Rows from block 2 of a small image classifier, named by matrix and row number. Rows with one number belong to one neuron. Each number is 500 + 25 x the weight over its row's rms, rounded and kept within 0 to 999. All counts start at 0. Numbers have three digits each.
After each neuron's rows are labels from the 100 images, of 14976, where the neuron reaches its highest value: "lies over" is the class under the peak. Only what is clearly more common there than usual is listed. The data: Sentinel-2 satellite tiles (TerraMesh). In brackets: how many of the 100, against the usual share in percent.
# fc1: MLP up (model.blocks.2.mlp.fc1.weight, 512x128), inputs 0-127
# fc2: MLP down (model.blocks.2.mlp.fc2.weight, 128x512, transposed), outputs 0-127

fc1.48:504567538528494464486470495479502478492458508500478497517471523524497522488524489564510497536503501489528512530490495526470483528475514460468497501526512460514528491437491510518499487505501495550522533496558494495526493495463496526515472494566511493481449532505496519501486514545490514478516472465471501447457470508503495542514492488484454478481500497457475489497488529492482493517484
fc2.48:454502491499529499483502522507508509465547509511508506482503495509486477477522490512496560484465483517449469568517474498541522470478518513502516491524488529520476531505519520502484503489485457519470479471496468505495514498532492487509504503484485518509501514512522504489551548504540478483512630519491488513510474457503475491490476509472514457510483514491512498473482480460515505494530
lies over: rangeland (59 vs 21.5)

fc1.266:506534500493476502480460476511482506500514519490463521489468491486472493482478532527543557546506532540500526504497515529478449530487517504486516522502456442541493538447494514508472473488504511531530489545478485521471496501493503491508500486516485486461465520533492524526498518514508502507514482477501502477466463506498472466504541475500447516501478463489472467487531548453489468537474
fc2.266:530530484504504508485500513497509513501551515477473495487493527482539534458454469466526464506476509459501474473485484481504456515504520502518536492456493480509487510513526537522525521509465481542463533511479485493492484513533494432483512521500521508499502464463497509535520513475513552541504497510530520487493525541478508504514544538451508478521523495510517518536521471556503547503536
lies over: crops (49 vs 17.4)

fc1.111:526527527489488489453491505505478524554495486482502531475513506525484472453508538543510563521475483514469529500513487530491476484463537516510506511473480503544477482479493541500508481495478498499526523531495479481493468520487473499475489478479483472439444526544451520526509542470539470511486471531507456484498464533451475502479502487509475493508508484484468494527498530482497490525502
fc2.111:508508542503501515527509546529475527476526479505478526443495508501514455495530481529502481444509423549456522513542473504498492554513505546539502516462522535497509477541507519503510501471516471485496449479519492502500454483511518497505500521437496541535470517497500524501488520484526510518494475505520496546513460507544511487502523475512492483512505485518521488501500490506520525490537
lies over: crops (41 vs 17.4)

fc1.388:505501492504546458483520470473482513523486495470512488503461446544495523497479489523498512522502505478532496503471511547464503451482495469465507484514481484539505506501502494503526521458488527524522520509497491494482510505452449474486496470509481478498484513471492536535495551508511425438509475523508492467494479527507527508513566503480477503487526503478480458545488542523498527524488
fc2.388:511560507508514514495520475518472490473542470501499506503503505494481582502504532522528495521485455483499509530501516497477469553503515492499502501502490500474539502488524525523507507534517553552517518493491397512475506486495505577500509497482469513460465473481494488504503518478508472497439478499506494503476523512500492498485449486517515471479510481502474510497465494537517491515487
lies over: rangeland (45 vs 21.5)

fc1.27:526465497483493490481523515518487506553498490458543513483463460519506534489501498502503572506476485526480499493481496494531510473508509528530477537502465523514448485516472500470489511497455509487516534521476477510483498523498471481461501476437452483469504494506454540503541489462561462506504496516507492484534473564458502509480514493498517503512486481503480512513490486517508472514548
fc2.27:472496493511513543481498503506492510510574488494526493498475464461496482468483526464504522502470431515478547486463527518533497462510567528518540475447485499482500472498536496508500532451510466475499530492481476511510507510489516501506514502495471517514537503504493503494502525488524497503487503565502467470500509545498495527486532521451491535507490526510474496500516506499573476488519
lies over: rangeland (50 vs 21.5)

fc1.325:503496558498508484460479464468492532493466499486526559493429495519471503487511482523549509469499478546537520511508510503479513535450522500443504544505505445518515513489528501503529493494508515487455506472538475488502460497487484509506480524515492493503454510525470483517477485500493514524450461485481488502471514508476505491494501494482468476504442534487453534500515505508497468517466
fc2.325:509462503493523483497526578545494509492490492486505497499509482475500456523514464499549482518483502479507518541521519506525500500508488482500469511531505555516465483476530518506499508551509469479430465511485512480525514495504517501512505483498539522535480494482497501417489484483482497552501503528475528496484515469514519474496490529564459531517486476497524499468504463468477527485522
lies over: crops (45 vs 17.4)

fc1.371:511491499483520507485517483519487479537477514498550499513485476499483471479478497544500559519484508566501545491511536507536487493470528509500535552501429520545484444505496517491480474468468482483504499525489527508460467503468500512498523497473448486506491518540473504521484532484536456520492484526469471485502480503495460496479543458499519494515490490508472488487514475480488459521530
fc2.371:494474484495486490497515519503525492478530529494510499518519464476505482504496572505499498510527519502472546480500430495480514491495489504526473489454492501513539485523541484480514505532485515508510487480497509519508497514465513433538512490488503445506552486491527501512502507490492516493475502531512560495507525453533579532483551499480507515508520490514513509531495542504471566498474
lies over: rangeland (45 vs 21.5)

fc1.503:520502517497476474503486438466469461470470522532498492502450473506453523501489452523516511517475538525486534545507501524505510511492533467468526542517477453480458472515519496530510457448511496521498515495549500523468502490493487508496463504524475518498434540523494497500493516528497480501511466469491486462482472521517461509494509496501504461539514547513490514477510499484534491533497
fc2.503:490477472481499496472483528520487504485562489513477542478523465503452483516506476556507568515523513511537481488517446507504525465485521479516583493475504501540488544487499515514491492496493510419501518431493510529466499486513502513498497480526474522539503507483506519465508509519513502507535465521480457494476493514524472495484515486507505493522507516487523475489500512508468531503479
lies over: snow or ice (78 vs 13.8)

fc1.177:488491535460519493449478453489454536545433519464513505523515523493441503434486493497501504483485501501520530514512531510510492493477561538465509501522486467540506487483491520512492517493477447497467495490496489485480457532493490484501487516470471468504468523519488507532514517445507498504482454492497474529494502546486522508461492483462509483506490495517498519527540502493519495538516
fc2.177:495492493498501476484490520502513489510477474487513504519535518494507466525501493525503471499549545528515476526507487494547517483509467499479486496520491504493521495548528495492494484495502454495527467464489525503489525510476519471495487509467525515494450513498500517463498481513499497498545547481535534503494462519489567474514431507507498484498470469498483510445498498459429555484570
lies over: snow or ice (56 vs 13.8)

fc1.264:475509479487493498495469459496463560509516534519517458464523498484454498461500518524509500548496517499472521538485554495504456467455520484506482500482430481496476522485475489516480488476515495522528501520463483547486495497500502497514495484500462515477492532499522502487518550498502476485481455520495467480481435518546505486494514493480484508520518493546536467508532511474495506538539
fc2.264:491480511492536503494496432497491490505493505485486501511559499506505496506506510490518504487533521586515516483540501521534505504477550503508477503453507501501482494509496502526464423533503495492437494541488571531518443509524487567495528501507494465449532506473526498529524508477494496485478487465525477459489507506514480510505462490492490491482496499489486507484511479508477487492510
lies over: snow or ice (34 vs 13.8); built area (29 vs 5.1)

fc1.511:464488515440508474477489480498486534518460515514477506471553548529494487473496549522493492490495476485450504508531472498519522534464510502476514494446494505489497476504508530505507497491529521467470490502507498479502448504532573508489495499460469496504503524526480483485496511464513497526446465489504510505509514522506463465469533491478513503507513514553529549444522477532519504524498
fc2.511:485547489479485477501514490513507478494578515500468529501474506471484526515480542447493465504477523535504470469512535492468434487504492509499500485497496489497568470527506529494493486523504490508525567476493461493499524525496540488485506516489536508430506515471483504552497472498479536526528501507517510501495530545489530512526494532493484504500480514488483498472475532526480478493460
lies over: snow or ice (39 vs 13.8)

fc1.314:501499503459520477474515496519482529487502493488544529514504514526488517486553498466467511457477496537485502492564473490514503471490510574505517490479493511504472492540478523480458510502443484502482453516454499474444481511508508478480490497453496497475502476524478454535521481462524481535487503503510507538533493506441535518461502503481516481507505486511470522504507488521548497493536
fc2.314:468467501480509507514477496509488507492470498498536489502483489511521493515488508610501498482513502504482558497486506472511528496512533491505553523458478529501498507510492493535489464528518483542452474497517428516487526488509475491507516501517498516496494498513501515461504495515500525512515493526495491489500527494489410496482469406511513506505482482500539504479488498483485464502473
lies over: built area (25 vs 5.1)

fc1.460:505449509480496496481519483525474456494501502511454504515410460511474544468501457529478532517466512559488522536535465471508471501492537525503545526476472470513488495477513535496495528490502515491478482482497488501463499492524497499496486508494480546526465527537499492484513495509518456510477479515459515502508484516498467542470520502481502446523493475512489511488523462495530523530524
fc2.460:503524489487479507494496437522508500500520523524487513523525508472536479512487545468484509536552524506508506463469515499463505492500485475466514483486493444507509468492531483481474476511524534553496463530511497521507524491516493545527478497526508467497553493497501542524486506511478510470477506456512556468508515479507484484508510510512472549534484512510481503484493560483511481509416
lies over: water (79 vs 11.1)

fc1.327:491501522452534476446506437494463528481482510465530510512512511464440485463504537486511510470517504502508527496512517499513520489465536536462513484508474468504479485533495528528502475478477488483464481533495504498454461520507543495496480515462456477486510508509474475533492514476517494497487442503513492484525490531485527492453503504487500506507504469545492510487574496501535504540523
fc2.327:497483494499487502498488542503492513514530497514460502500427486513502518496489493541494492528507494489537519453530542484500554516469547502498522511523492486513486498486534468494514480487525505538430440484509519482516459479511490505506494498509487476535441518495515504466483533510493478502517513454483424504503526495514469507496519446476474483512507517504533491495529535440512474514501
lies over: clouds (56 vs 2.6)

fc1.363:520483496485527483484514521500498512478477547445522535521453470482508510489490519478509530443500485516523471472512524509471506474493491535511535508518529515494491495526500512502455502520470536486503446537474513468464493505494527501454509499422517499485511471476458494534524532479514482505492492499533491491508519515397487532487526507515517490509530490485466487517479503527512528489509
fc2.363:498489506471494511497498482501475500501548512506514518484515502495514526537508488440501480497477473509492436501502474516528495471517521491500547500475498504505516510513469507516488554498497501448506547458480561530501563526506498456499498535487507509485496499507488484491543497511507480488505496523505511495496532538511511500503489561473506493496485518508509492523520466555543568480584
lies over: rangeland (50 vs 21.5)

fc1.22:471484484459475425503473492496498544538451524517488494506518468490470479465486561497536508521497492519479525480515539506547463458457524494529505507460457504486495465482480506480492499503470538524481502517489522483494481502530515502512523520471487476478498497540512492484541523457501524498443474525484484482506516500515495507465525513470495517486483438542524523493527510486520506501530
fc2.22:486466494479513504475492561501489477525521507534486514498468496466483549494510548440491493497512509559484484477525571544508499473482457498516520499575500537503476519500498482498541525503496501458513504508515463491479461481481495478496493465474510504540460492502530505480519467489520462477551511542463488509527478468493501496502505508507568500506488475491507489488519499494495488490499
lies over: water (54 vs 11.1)

fc1.203:534488502505485475480510483478479498483467469525519499496483478467495487499496495494494537483484507580481506499524526483490510514474502477469547562516493493505470469518474514525518520458477545442498479492517477489470463480459533533475514483515483499543474510538456467488493539516516493537480492486459454498485469527472502524501531453504485463513511543483465489493489483528496469519512
fc2.203:529510488502512483481486494477492515540512510499484511496532520468529461503510548504509498543490520422587522532526544487465473509437490482495491520495514506500468520472497494509494497545468492490465500549494501488482479523503480496511508485521514501499482492524508531536449510542441507484516491510513499500444510520476522500510502511503502482530508505532523501478463513494485555536533
lies over: rangeland (60 vs 21.5)

fc1.348:507457508503559468492522482504476482506482475504517489492503538530471486474506538554518527527483503538475539493541486474526507502450538480486516501503442515483477459501492517504486503472472507499502523498508463517501421505523537527493510472515453465494480527521484467521516487484535470529488444496509488463488470521511476528468486491463511467487496528515497513497494484528524489517543
fc2.348:503531519523547475515527515490526500504525509475498516533472504492493544495523462457510521480529458465530494509496504499490518550498546530499476471527516506503438496474512508514488510478465470577449450490509539518502502501501498520495494499485498535504477520489496483543480490500558500495449507499489504479530494517494569521548494527475504466467503509486491504502503474518533544504493
lies over: built area (30 vs 5.1)

fc1.449:522509502507496516491503493511491499501473507506481518494488443510498516498451488560533527518500468509516508499478498553531522513466515475495476577517473521514484441507527493487519494474465500469502556506539557508490499496467511571483506482517452464519467548517468531501503501493539493478454490511436464513500491512505469487493497493487486511496476504495466509481491506476497477516510
fc2.449:486522484493509506500510511459486475500460495484505452489529478493494534494487556522511460513494479475486509515492494503487491473482481490501494497482483505519544493481465476500493555524492497444506531511506458532478499507513482404508514481508505469511538526491502478512504495541444499510520498483541540479473542469485559477488496463518485479460502485482479523516555511544480525507480
lies over: rangeland (68 vs 21.5)

fc1.349:498478533475492501469472437498492473491487479493531520496472489476439499484475460518464509482500511523497571522502501493518539485498547513458501518506473449501491486530519504537528487487496478469448530479542510506456479498498491493521461527519469511511461506548480492502467504500510469521531462502477508478501497507493506500460521509488479484528502535517458487510554497518549466515512
fc2.349:489533549482469490483494503487489455501535489488495509508526469529517547501530479475499519504543535427485430482505497506483539501496489485485528511511486533503494511490568484517494462519482464461497505492515507500499514504499521463482494472547529503518465508512518491481510479526521498506524531560508512517504498481496515494488534539505488482529474490500537480502515507449537572480472
lies over: snow or ice (76 vs 13.8)

fc1.147:496528519468572484477521473510459513534449493482462510489488507521462498468543522482504514494493487485507527512518530533506493501509544502494495460493493497505457475506472531443494445458464504509505500551500552497486507525486477501491504521468477489465478520507482489521490485476509500478483472514536505462516467532485497516478523527477464484514450508530516496496525550511537528528533
fc2.147:522464476497482512513512489493469507489521475519481497474532522499487472507483483477486490505527485425473472515472491525498512506500511481493572507443489509495461465449504519507488553461491502435461465520527479497478543515476496447494507487499515498527507506469509494505501503535493503499550490529539484510495495533543515502510488445501506496521513505493525525499504476575506528477513
lies over: snow or ice (56 vs 13.8)

fc1.239:518446521469499480470493477468477476516492464509513523504460453483479530468492461516523517485470506586505516503525488488486513480451533514484538568476492458500501500487515558463480523498493515477519512534507458469476464495511522508494487508498484510483470505547482487499493514486513487520490457496472488464521505515472499531459504494495490455516502468517480499500513477515555491527510
fc2.239:501505531498509475487478445489493498488482476509504512510536504557522517493506519450494483510548563432553514498526505505462515479463469506484512480524486498524458500476507474500480496494508485539489499581528490488514467469521531455509496491512518480505539481493496532546463482506485502491557479529498506480516500460521538462498517500507510507516468532503497515516536510517511529497484
lies over: water (68 vs 11.1)