A small image classifier, trained from scratch: width 128, adamw at rate 0.0024.
Rows from block 2 of a small image classifier, named by matrix and row number. Rows with one number belong to one neuron. Each number is 128 + 32 x the weight over its row's rms, rounded and kept within 0 to 255. All counts start at 0. Numbers have three digits each.
After each neuron's rows are labels from the 100 images, of 14976, where the neuron reaches its highest value: "lies over" is the class under the peak. Only what is clearly more common there than usual is listed. The data: Sentinel-2 satellite tiles (TerraMesh).
# fc1: MLP up (model.blocks.2.mlp.fc1.weight, 512x128), inputs 0-127
# fc2: MLP down (model.blocks.2.mlp.fc2.weight, 128x512, transposed), outputs 0-127

fc1.452:121099085077121104135127045127111126091115137122143125171138085140094108160090139045113130105127183133160119119119153097129130104147112145091199113127067084113066129190135147116141122105111141107117040144097142106000162117189150104124150135096120125164178105121140132166137123151112128114111100157145145132162162135147153136129144160159143168139136119176111117118164097172186141156127
fc2.452:148150155128126135154124175124129137132171122125133126122154130118128093118136140140125158128130046154021201183122060131117148147137134138122086134092115139101114117155142121138123077067128063132092102177125114121120124140132131200128113119117139154142116139129117115155109114110137134135117255139141107127127045141143114121136090045124112122131130126135111135129110154034133090116117
lies over: snow or ice; clouds

fc1.254:124093126070160066078138090124080184117093131075192141146125134078095148092145110106127158096142114150179120155147131149120147084065150169094118132107094116132115134165126140158111154103099113149089110152099106111071059153133163103070086100080080122080142123134090101184138144084167093125084069124164113143138129195087203150096087128104153107134134089171113125103146125154179143166159
fc2.254:128142154118149092130096169170139159144138071135116133193041111089105189127141128127112128119078144090215172110114214079119173165119196119155096164145100117142149131111145134099105101127151139202123108081076131100169138103159129131139133116142116141108050166097135161105151161145142137145126133095109083108180137094133116146114146090092075107128122157122154114124131167020135132160142
lies over: built area

fc1.509:127080178099157114077122114132104168157114083130100167142118136086081165070132069173114148101074110176122183151157142111131136151039189179142152141089111117147148106121141180088107147122111148125102146123126099109104089123125129147125086143119099167146061133188098115125091168067149115155037087145091111147142127143082132157057154108092092072151103126132093138130162112117183113150152
fc2.509:126079107156129175139136103134136118122183120125115123122124084143123137115146138113140162089196132045147072052135182126153209043130135166102162122151148152135096132082149130123154147126148135137157072205122106146124126122108155155107125126147127074158147094137133116074181101119179114108150072223114139169148143083125140123114150188167140207170109116109129103147094107105123158103152
lies over: water

fc1.486:117101174107114094081101093086083102155093166164089129113102148163078153061127125205099140139113103145148155166178091104126124157092196097099094127088094092131137140095172138127105121103103117127077175113160126135135090120142142130121090128128079121121048153206115104098101121102143109180105056139111158086079114162140128111052163166070088075125116124149120166131139123118165156165150
fc2.486:109183101103094160124095122169148078106176169084122149110119090142143138049141097157089188129123087118115155129188162156129155119107152124108199133147121110142112176099182098153138145130120158177125086113102134142122069163121137154117072129124129165161119129125155131112163196138169150088135151145052071142086087157107075183101200127171124077166131103176164124131158085100096145126093
lies over: water

fc1.430:135113156091153097087124087095085219152062152079142150145086126131063181064107119154136150125092144148168157149105186153138139142079197151116138123135078105184115130154124179166143130113066110144109153136118138113076098157078134126118123136101063096100085149143100139156147158063161090105082068121125095143132117170104153119076098128091114107136101132150108162145172147104176131175148
fc2.430:129127133125128120110133180143126086129149118153118109179143092141134047116151126113107130152210220135111098148109104140145201073128076141117054130130102089115166119161141154120077100163123103101189100108115137116121112123138171124135093131148110112135147157117160143071105082144137134158143148146184225159058094099122173174118076124150148142122059074113106115095089117123087165106162
lies over: snow or ice

fc1.345:112134103138133137138082114139112177182070119162189072089122121105116130113142152104185162199125146165123152150136150116154106128100146110131125184146020130109116143124127082150126124102139061142175138167120105229149115116153124034146154099132087104097132145168151122118145111135139092149179121142155121116113034135207142119142070110136147137126110139148163098111150122162118109162166
fc2.345:115123153102122130141099109132122148122072218159133129127069164119132178161157135145120073183147155210146124087188118110122140140114113097132087114209155098084132116146089131114155056081112114165235160075103167149138090121114126255102123105118101099116108153123135118143147125131103135137125148113115128128120097136122138130121132120111107119163122099108115145094131095082148050127105
lies over: built area

fc1.74:149134168134130112089090036073077066097109131111136132154106151186069120126151128166174147137119170124121165155111118148112126146086157095058178121166104036141111103105134149155158102075148133153127119104181139138085109141111174135127121126178104105126072188129104141179107165182124107117164092098124103060080099173128080128126161117098089120154142139108089122119141146141141108204109
fc2.74:127127077106085141131132133137124129130185150138097126131063089143100081168121128093112181124165168186140129066140051121145093084122176092141209150140124147150097160104092109145087138098083115064169155066114204115063161137141146123136116127141088124227175109122156133088175098132196106157183113102122076129113118165133105146116076125131151130097147120125141142116162125151118110126132
lies over: snow or ice

fc1.131:113131171090098130093176127147101108175141097113091122107008050129101122054100045161124159130121086157114158149102090164166126113152195155155093163081125133123119104111115158095147138138150188110106180129133154120138138151129089119124103149107099180104102152134131160107133122096147101077124120129140152149153111164127114156038149170094124093141097093176145146104140127094125173153198
fc2.131:110127151127134207100132117174080112084181159107114149122185127102110142094150140079086097112211178066136106080145135164110186055117100135119230155115100171132149092143135076125113139142166129150123051174106089142156145111109124065138138118100103072151132120176137094085127153100131117073131145123108141117144168127147132148148176120136152162125130130115159103147126132138143204169097
lies over: snow or ice

fc1.79:176131127114163122107114098090117174150094137138092152109108107152109105102126182150197187154119116195160153113177145147113097110076149104089147149149053102169071124091168119156115088074114167157142136162129074129102083117102179175120123108120091090078087154157090104135151160099151077149106103147137062049075101133128105139119108140140073098103108134116059098173143157087114130140109
fc2.79:135134131110157094134157191173181182185135158159115137073119103134098138109144125190131100161153138111096150203144162102138174111134080119120070109136155110119149159171103162122118123170122082120080000135093066101160129103105133078098155145145154157106074121115118090081136102092116151138181180121140126140156127158134159146146159108144165130119087093159156149104146117116091161147167
lies over: trees

fc1.337:153158148096175116107114083123123129157093114141128164123124120111080064111095104123139152129141110156127190126153170159131174195134168134108143112097094146159066153207192165075095057100134063126120150192154146122100106134110095108143125159108099134096111138203104112146052108116140148164114092142136152084101116124128175081103192130129132139121053156158091147123183179100138098142125
fc2.337:111112077141155134123140139120144132136144084129121112132147158135114162140144113100150119117146190136103069127144093131082044107168072114111122144134134080149153111129121093071103086206121123184076119082140126137181112105179082127140142130129125178122161098118097145158136152155055149148213210078162145179127109139156154130154159164156127123199119108118081128114079091113118212107128
lies over: trees

fc1.482:128147109127098098126129137134097188174136099132185091131166118087133132120084163146106174200115168145074127149078176161131092088159130134145141139116061132147111158122090118195144105096128105181173126171076147185112150125103110094102150082122116111104147137152144167141137201112142080124125142114175098115128043146158126102141080056120099172163181131129163081135139200105121114179151
fc2.482:129164173103125150136128091152119150107125121087125134086089101146144133140120080098140063136134144119156202088110116097116125086118130109128031135183142149119118126132145108138098079144162131094227125148140175137141158119131138255116122118132121142032192136134106148172105168102131120145146102096125087170125092116149133102083109158149141141138122151153122141126128104111161063119175
lies over: built area

fc1.437:118147138131064102116057059082122150132062122178119144135120072128084128127103122126195131142135141178181160139135166131115130154108143087072165236129118055134114126131154124097126108109134120115151128168172107122124124074134115136164126153191113112117090134212122111104096158172101146165103074147099104115086126113159130119144169115145055129109111129108100113128159148130124043140078
fc2.437:105113145144179103125168172141101121117131121100078146107085156111159104183111132174099132147130127125124152208070106145142141136104119114123074098242163156143094121154094083161126092133146067108109109129127069119108158096109129250128137145104111127136069157135147158059111068126124150153190179141122124146127125177162117139116093108105107177172134168143147160128118145103091127161146
lies over: trees

fc1.397:111078140085125112100136064091080103177096083110090125143068080129052127054142152129208157139101137158151171105111110128149109094135206127097140182124105099157129098115112156090149165098114152163150144116132103134111093155142127095125130146113087073087076159161114116145177107131139110122145082117158120131122121168127089161058145104057134109130067116173140103179179143149157134169158
fc2.397:183120117121111167117125135136160138157112108106119141185166106133104061164086144160126118115125017116084065111154071105121085104167048120138067115107124115118145125135111148105099126205118136082156092125130129125098073133128112149110133157073152132186145067109139134168091135148096180102107122103147150123084133094115175120100046111176158135144111079145143137134095139161081190136102
lies over: water

fc1.383:092105141079137112110140065148071109138151118124090110162116123173038139059121165129158130150070140138086184114107098126167091159128192149115148138119100101131123082117086212123158141113071156162075104106113132107120124134165134104141158142106108069102110180154136133136161119129125130123134088078139137100135111162140131144042163099037127102102092137171142188110184107125128128163171
fc2.383:144127093148134100132138189137129144124123157127118124097071086128108146150104141206112173137169118204079078084160128113040137140172071138130105106140133166106161103150153153093119076161167162142137106120135129112121134106136092114148154123120115116148126100124132095101124113116142112115059185150164200160095168072085130131146162150212127141156125092120153144122144182095065154096033
lies over: water

fc1.336:127157162086080149084099109157091128147171140111139111080083037143107076105122167145234152113150104140104143127097064152138142111142151136133100181125129132136124153142177097149154154121138122133145177106111034170123143144116073090121124140082078090101122167126122172091152101095141115119146062108142158098140087196135124094092141132078135136116092132191152116154150177116149180155156
fc2.336:106152148161152130118133084109128135143133205197163117133152166154137140125120149017127059145127105108097125079137150134089103117110107122169166129176141082117097141117150151094136079152117144102121149151134139118172129114116088169143124120074113106163213118121127116189132170119077110107086077128122176129088182131109096109143162192109121163135129094119110135122179102215179112144058
lies over: snow or ice

fc1.426:182133145128122129077142121104112126173135137117156116088119117082128099102178091158148177170135081146120136157126135150113144123129152094115074160140096157188096086083103112122146128100136141123166190156162059141136090120084127185093095098129057114076086175138067140114116107120200137137114103115141088145105036221127154140125124106149118097125070094126102138202108145133114123159178
fc2.426:111133144077132108126113119125134164110109090140096139187073157151107103162108126178128095145074108162153171081083153090078155217125127169105120114100126083116218111156137148097125149162095144065083157070117137090166102121096074148132117133140113063186133117147086134181108135142139155139069136114105099124126159148117127116112185141050111113168099186118111137160112133089095130105068
lies over: snow or ice

fc1.475:146143149061154126073126060126117129124104106099160139126091114093077088098159119142148163120159102165075217125133107180141162136087181148074123147132062095137099066156128147139161087109110155136133138107157154125090053143072181128134116146104058128102120159157093105161120123107164104129128057094104118175130094146124108153059134105100119106133083090176098130112186164140141121156152
fc2.475:139146126147160116142094130138105118167105139135115128141141114151114099106092125171074149158132030070153118114156075132148206216126184086116130144148132132117124115180123089112118217103125191127095083097091110090136058139114108124086137121104120062218103150132116108102096157117189147053113109127094145081137124168129124147110174085110125115129115162126118161172112157147137133128102
lies over: built area

fc1.338:086098146101174056114163112122108116130091128132193124125116170143077121071135110165088132142129127141105179114160120158164111101060182127128129121114111146122135076107140180184129097124092148130096110106135201119138031149133168165149173147125113103078120141158124074154097168089130061168088076139162135116121112138132117109054090107041142097089148110140134139100158152173122121144164
fc2.338:136195128116141113089110113117116133119036125122160143105145161102086128175105141105073153119179055042192133111109085120092144158136109136128102129195134121131078073160084065106156157070181128125138148133134162169133159112102161109146116117111091109107126175172100118191130133130129139133120107172216128129128089172148177108090163153168124133076119130146107111123127192149124164127100
lies over: built area

fc1.106:127126149059124113075115075154068122159096150128102148141096075146058127058112131122123159125116140153114155142128138175160112104111188126117154164102083102137065084156167153114147102082060131126095122164120149127060107152147128087106096141049078129067114163174104135139172150117156090127126080113145110111122114176105110132056162119073149136166105116183127134118159137118186122179158
fc2.106:161150177235151122155117103121148136114154124089107149134135147050127098088181133171087171150149069116120119190160147162151140183102176124117134149115172129147084101116126175104153057054089102153150160160148077126129081146118098110125162145075112118178148143140133092166160121117203184093083131116119119117162060150131121132130162081112144123126134155147164137120108138101153120185146
lies over: snow or ice

fc1.220:103154159074103111108097116158112154126106172128094128145051085209085109080115137155161138140127123175143152135131091179154108178077169175143097174156116134162124091120178206141147092143144101159128134163125152097115100131100076106140153152119113138091086174159133162124114061079139114102118122128112160111146141151131130105079084134094119155120045066178163180159176143064122113150129
fc2.220:115148110061160176057132160115186102139156087101137119118179121100102084114127152061099135105212152065161122126090110119090144152172077123144184154116107153128120087140190137109105122152143092115122086148096099133127179130124136109099100111137137110170090094127163092154101066135153081120082148134135175150102109145144135118143080113169103208093097122115120142144193175108070081125084
lies over: trees

fc1.91:122079162056154108088077072129108155163076124128193132149128134122072113088090084095093126100093123165126171156162212122150129094084174173100133148165111077153116102132093150168168121120094088135069112120149138113081092139114057095131077158105107135159109152188109112155099145106137115150169098120096085123128134149099164135089126090114142124155115160162112131156188119131198075153148
fc2.91:104151153068160143134129149130157079140226135112119152160092147112122109103119116111153116152144107116065102172100091115054106213151091140118096098096092122158149128124147104124207095129119110110126094152092082117129141134133149089119140122110156151089087145116146182175058066122119183115065191129184173114144083099134130099126119154145126105134121058133138127175116149119095176087082
lies over: water

fc1.360:099121128058100090128154115120133144156073110146134132121096031095086110088107150116173145115103109220165155098147122128159132078127166160137129214132095140128108117169133167153140109132095152112116116136083132100094118105137121130147150163091114093086145115240148089112150137066121093187138096138138140072157157113133126140058118165114140128100136103208150139127187127119149128124176
fc2.360:095022134155106141139135174071108119151169140115135142129105128098134092115104058087079157130071100145154112101105126173135140150161170152135168122161144183124129109144116131104098170098168143067116140140167114124114166104140139092137130142110093154210098138104136126117133154116106072091211118170140035159111161098156100124164077107115091175136106195125105119162127088167162149096128
lies over: trees; water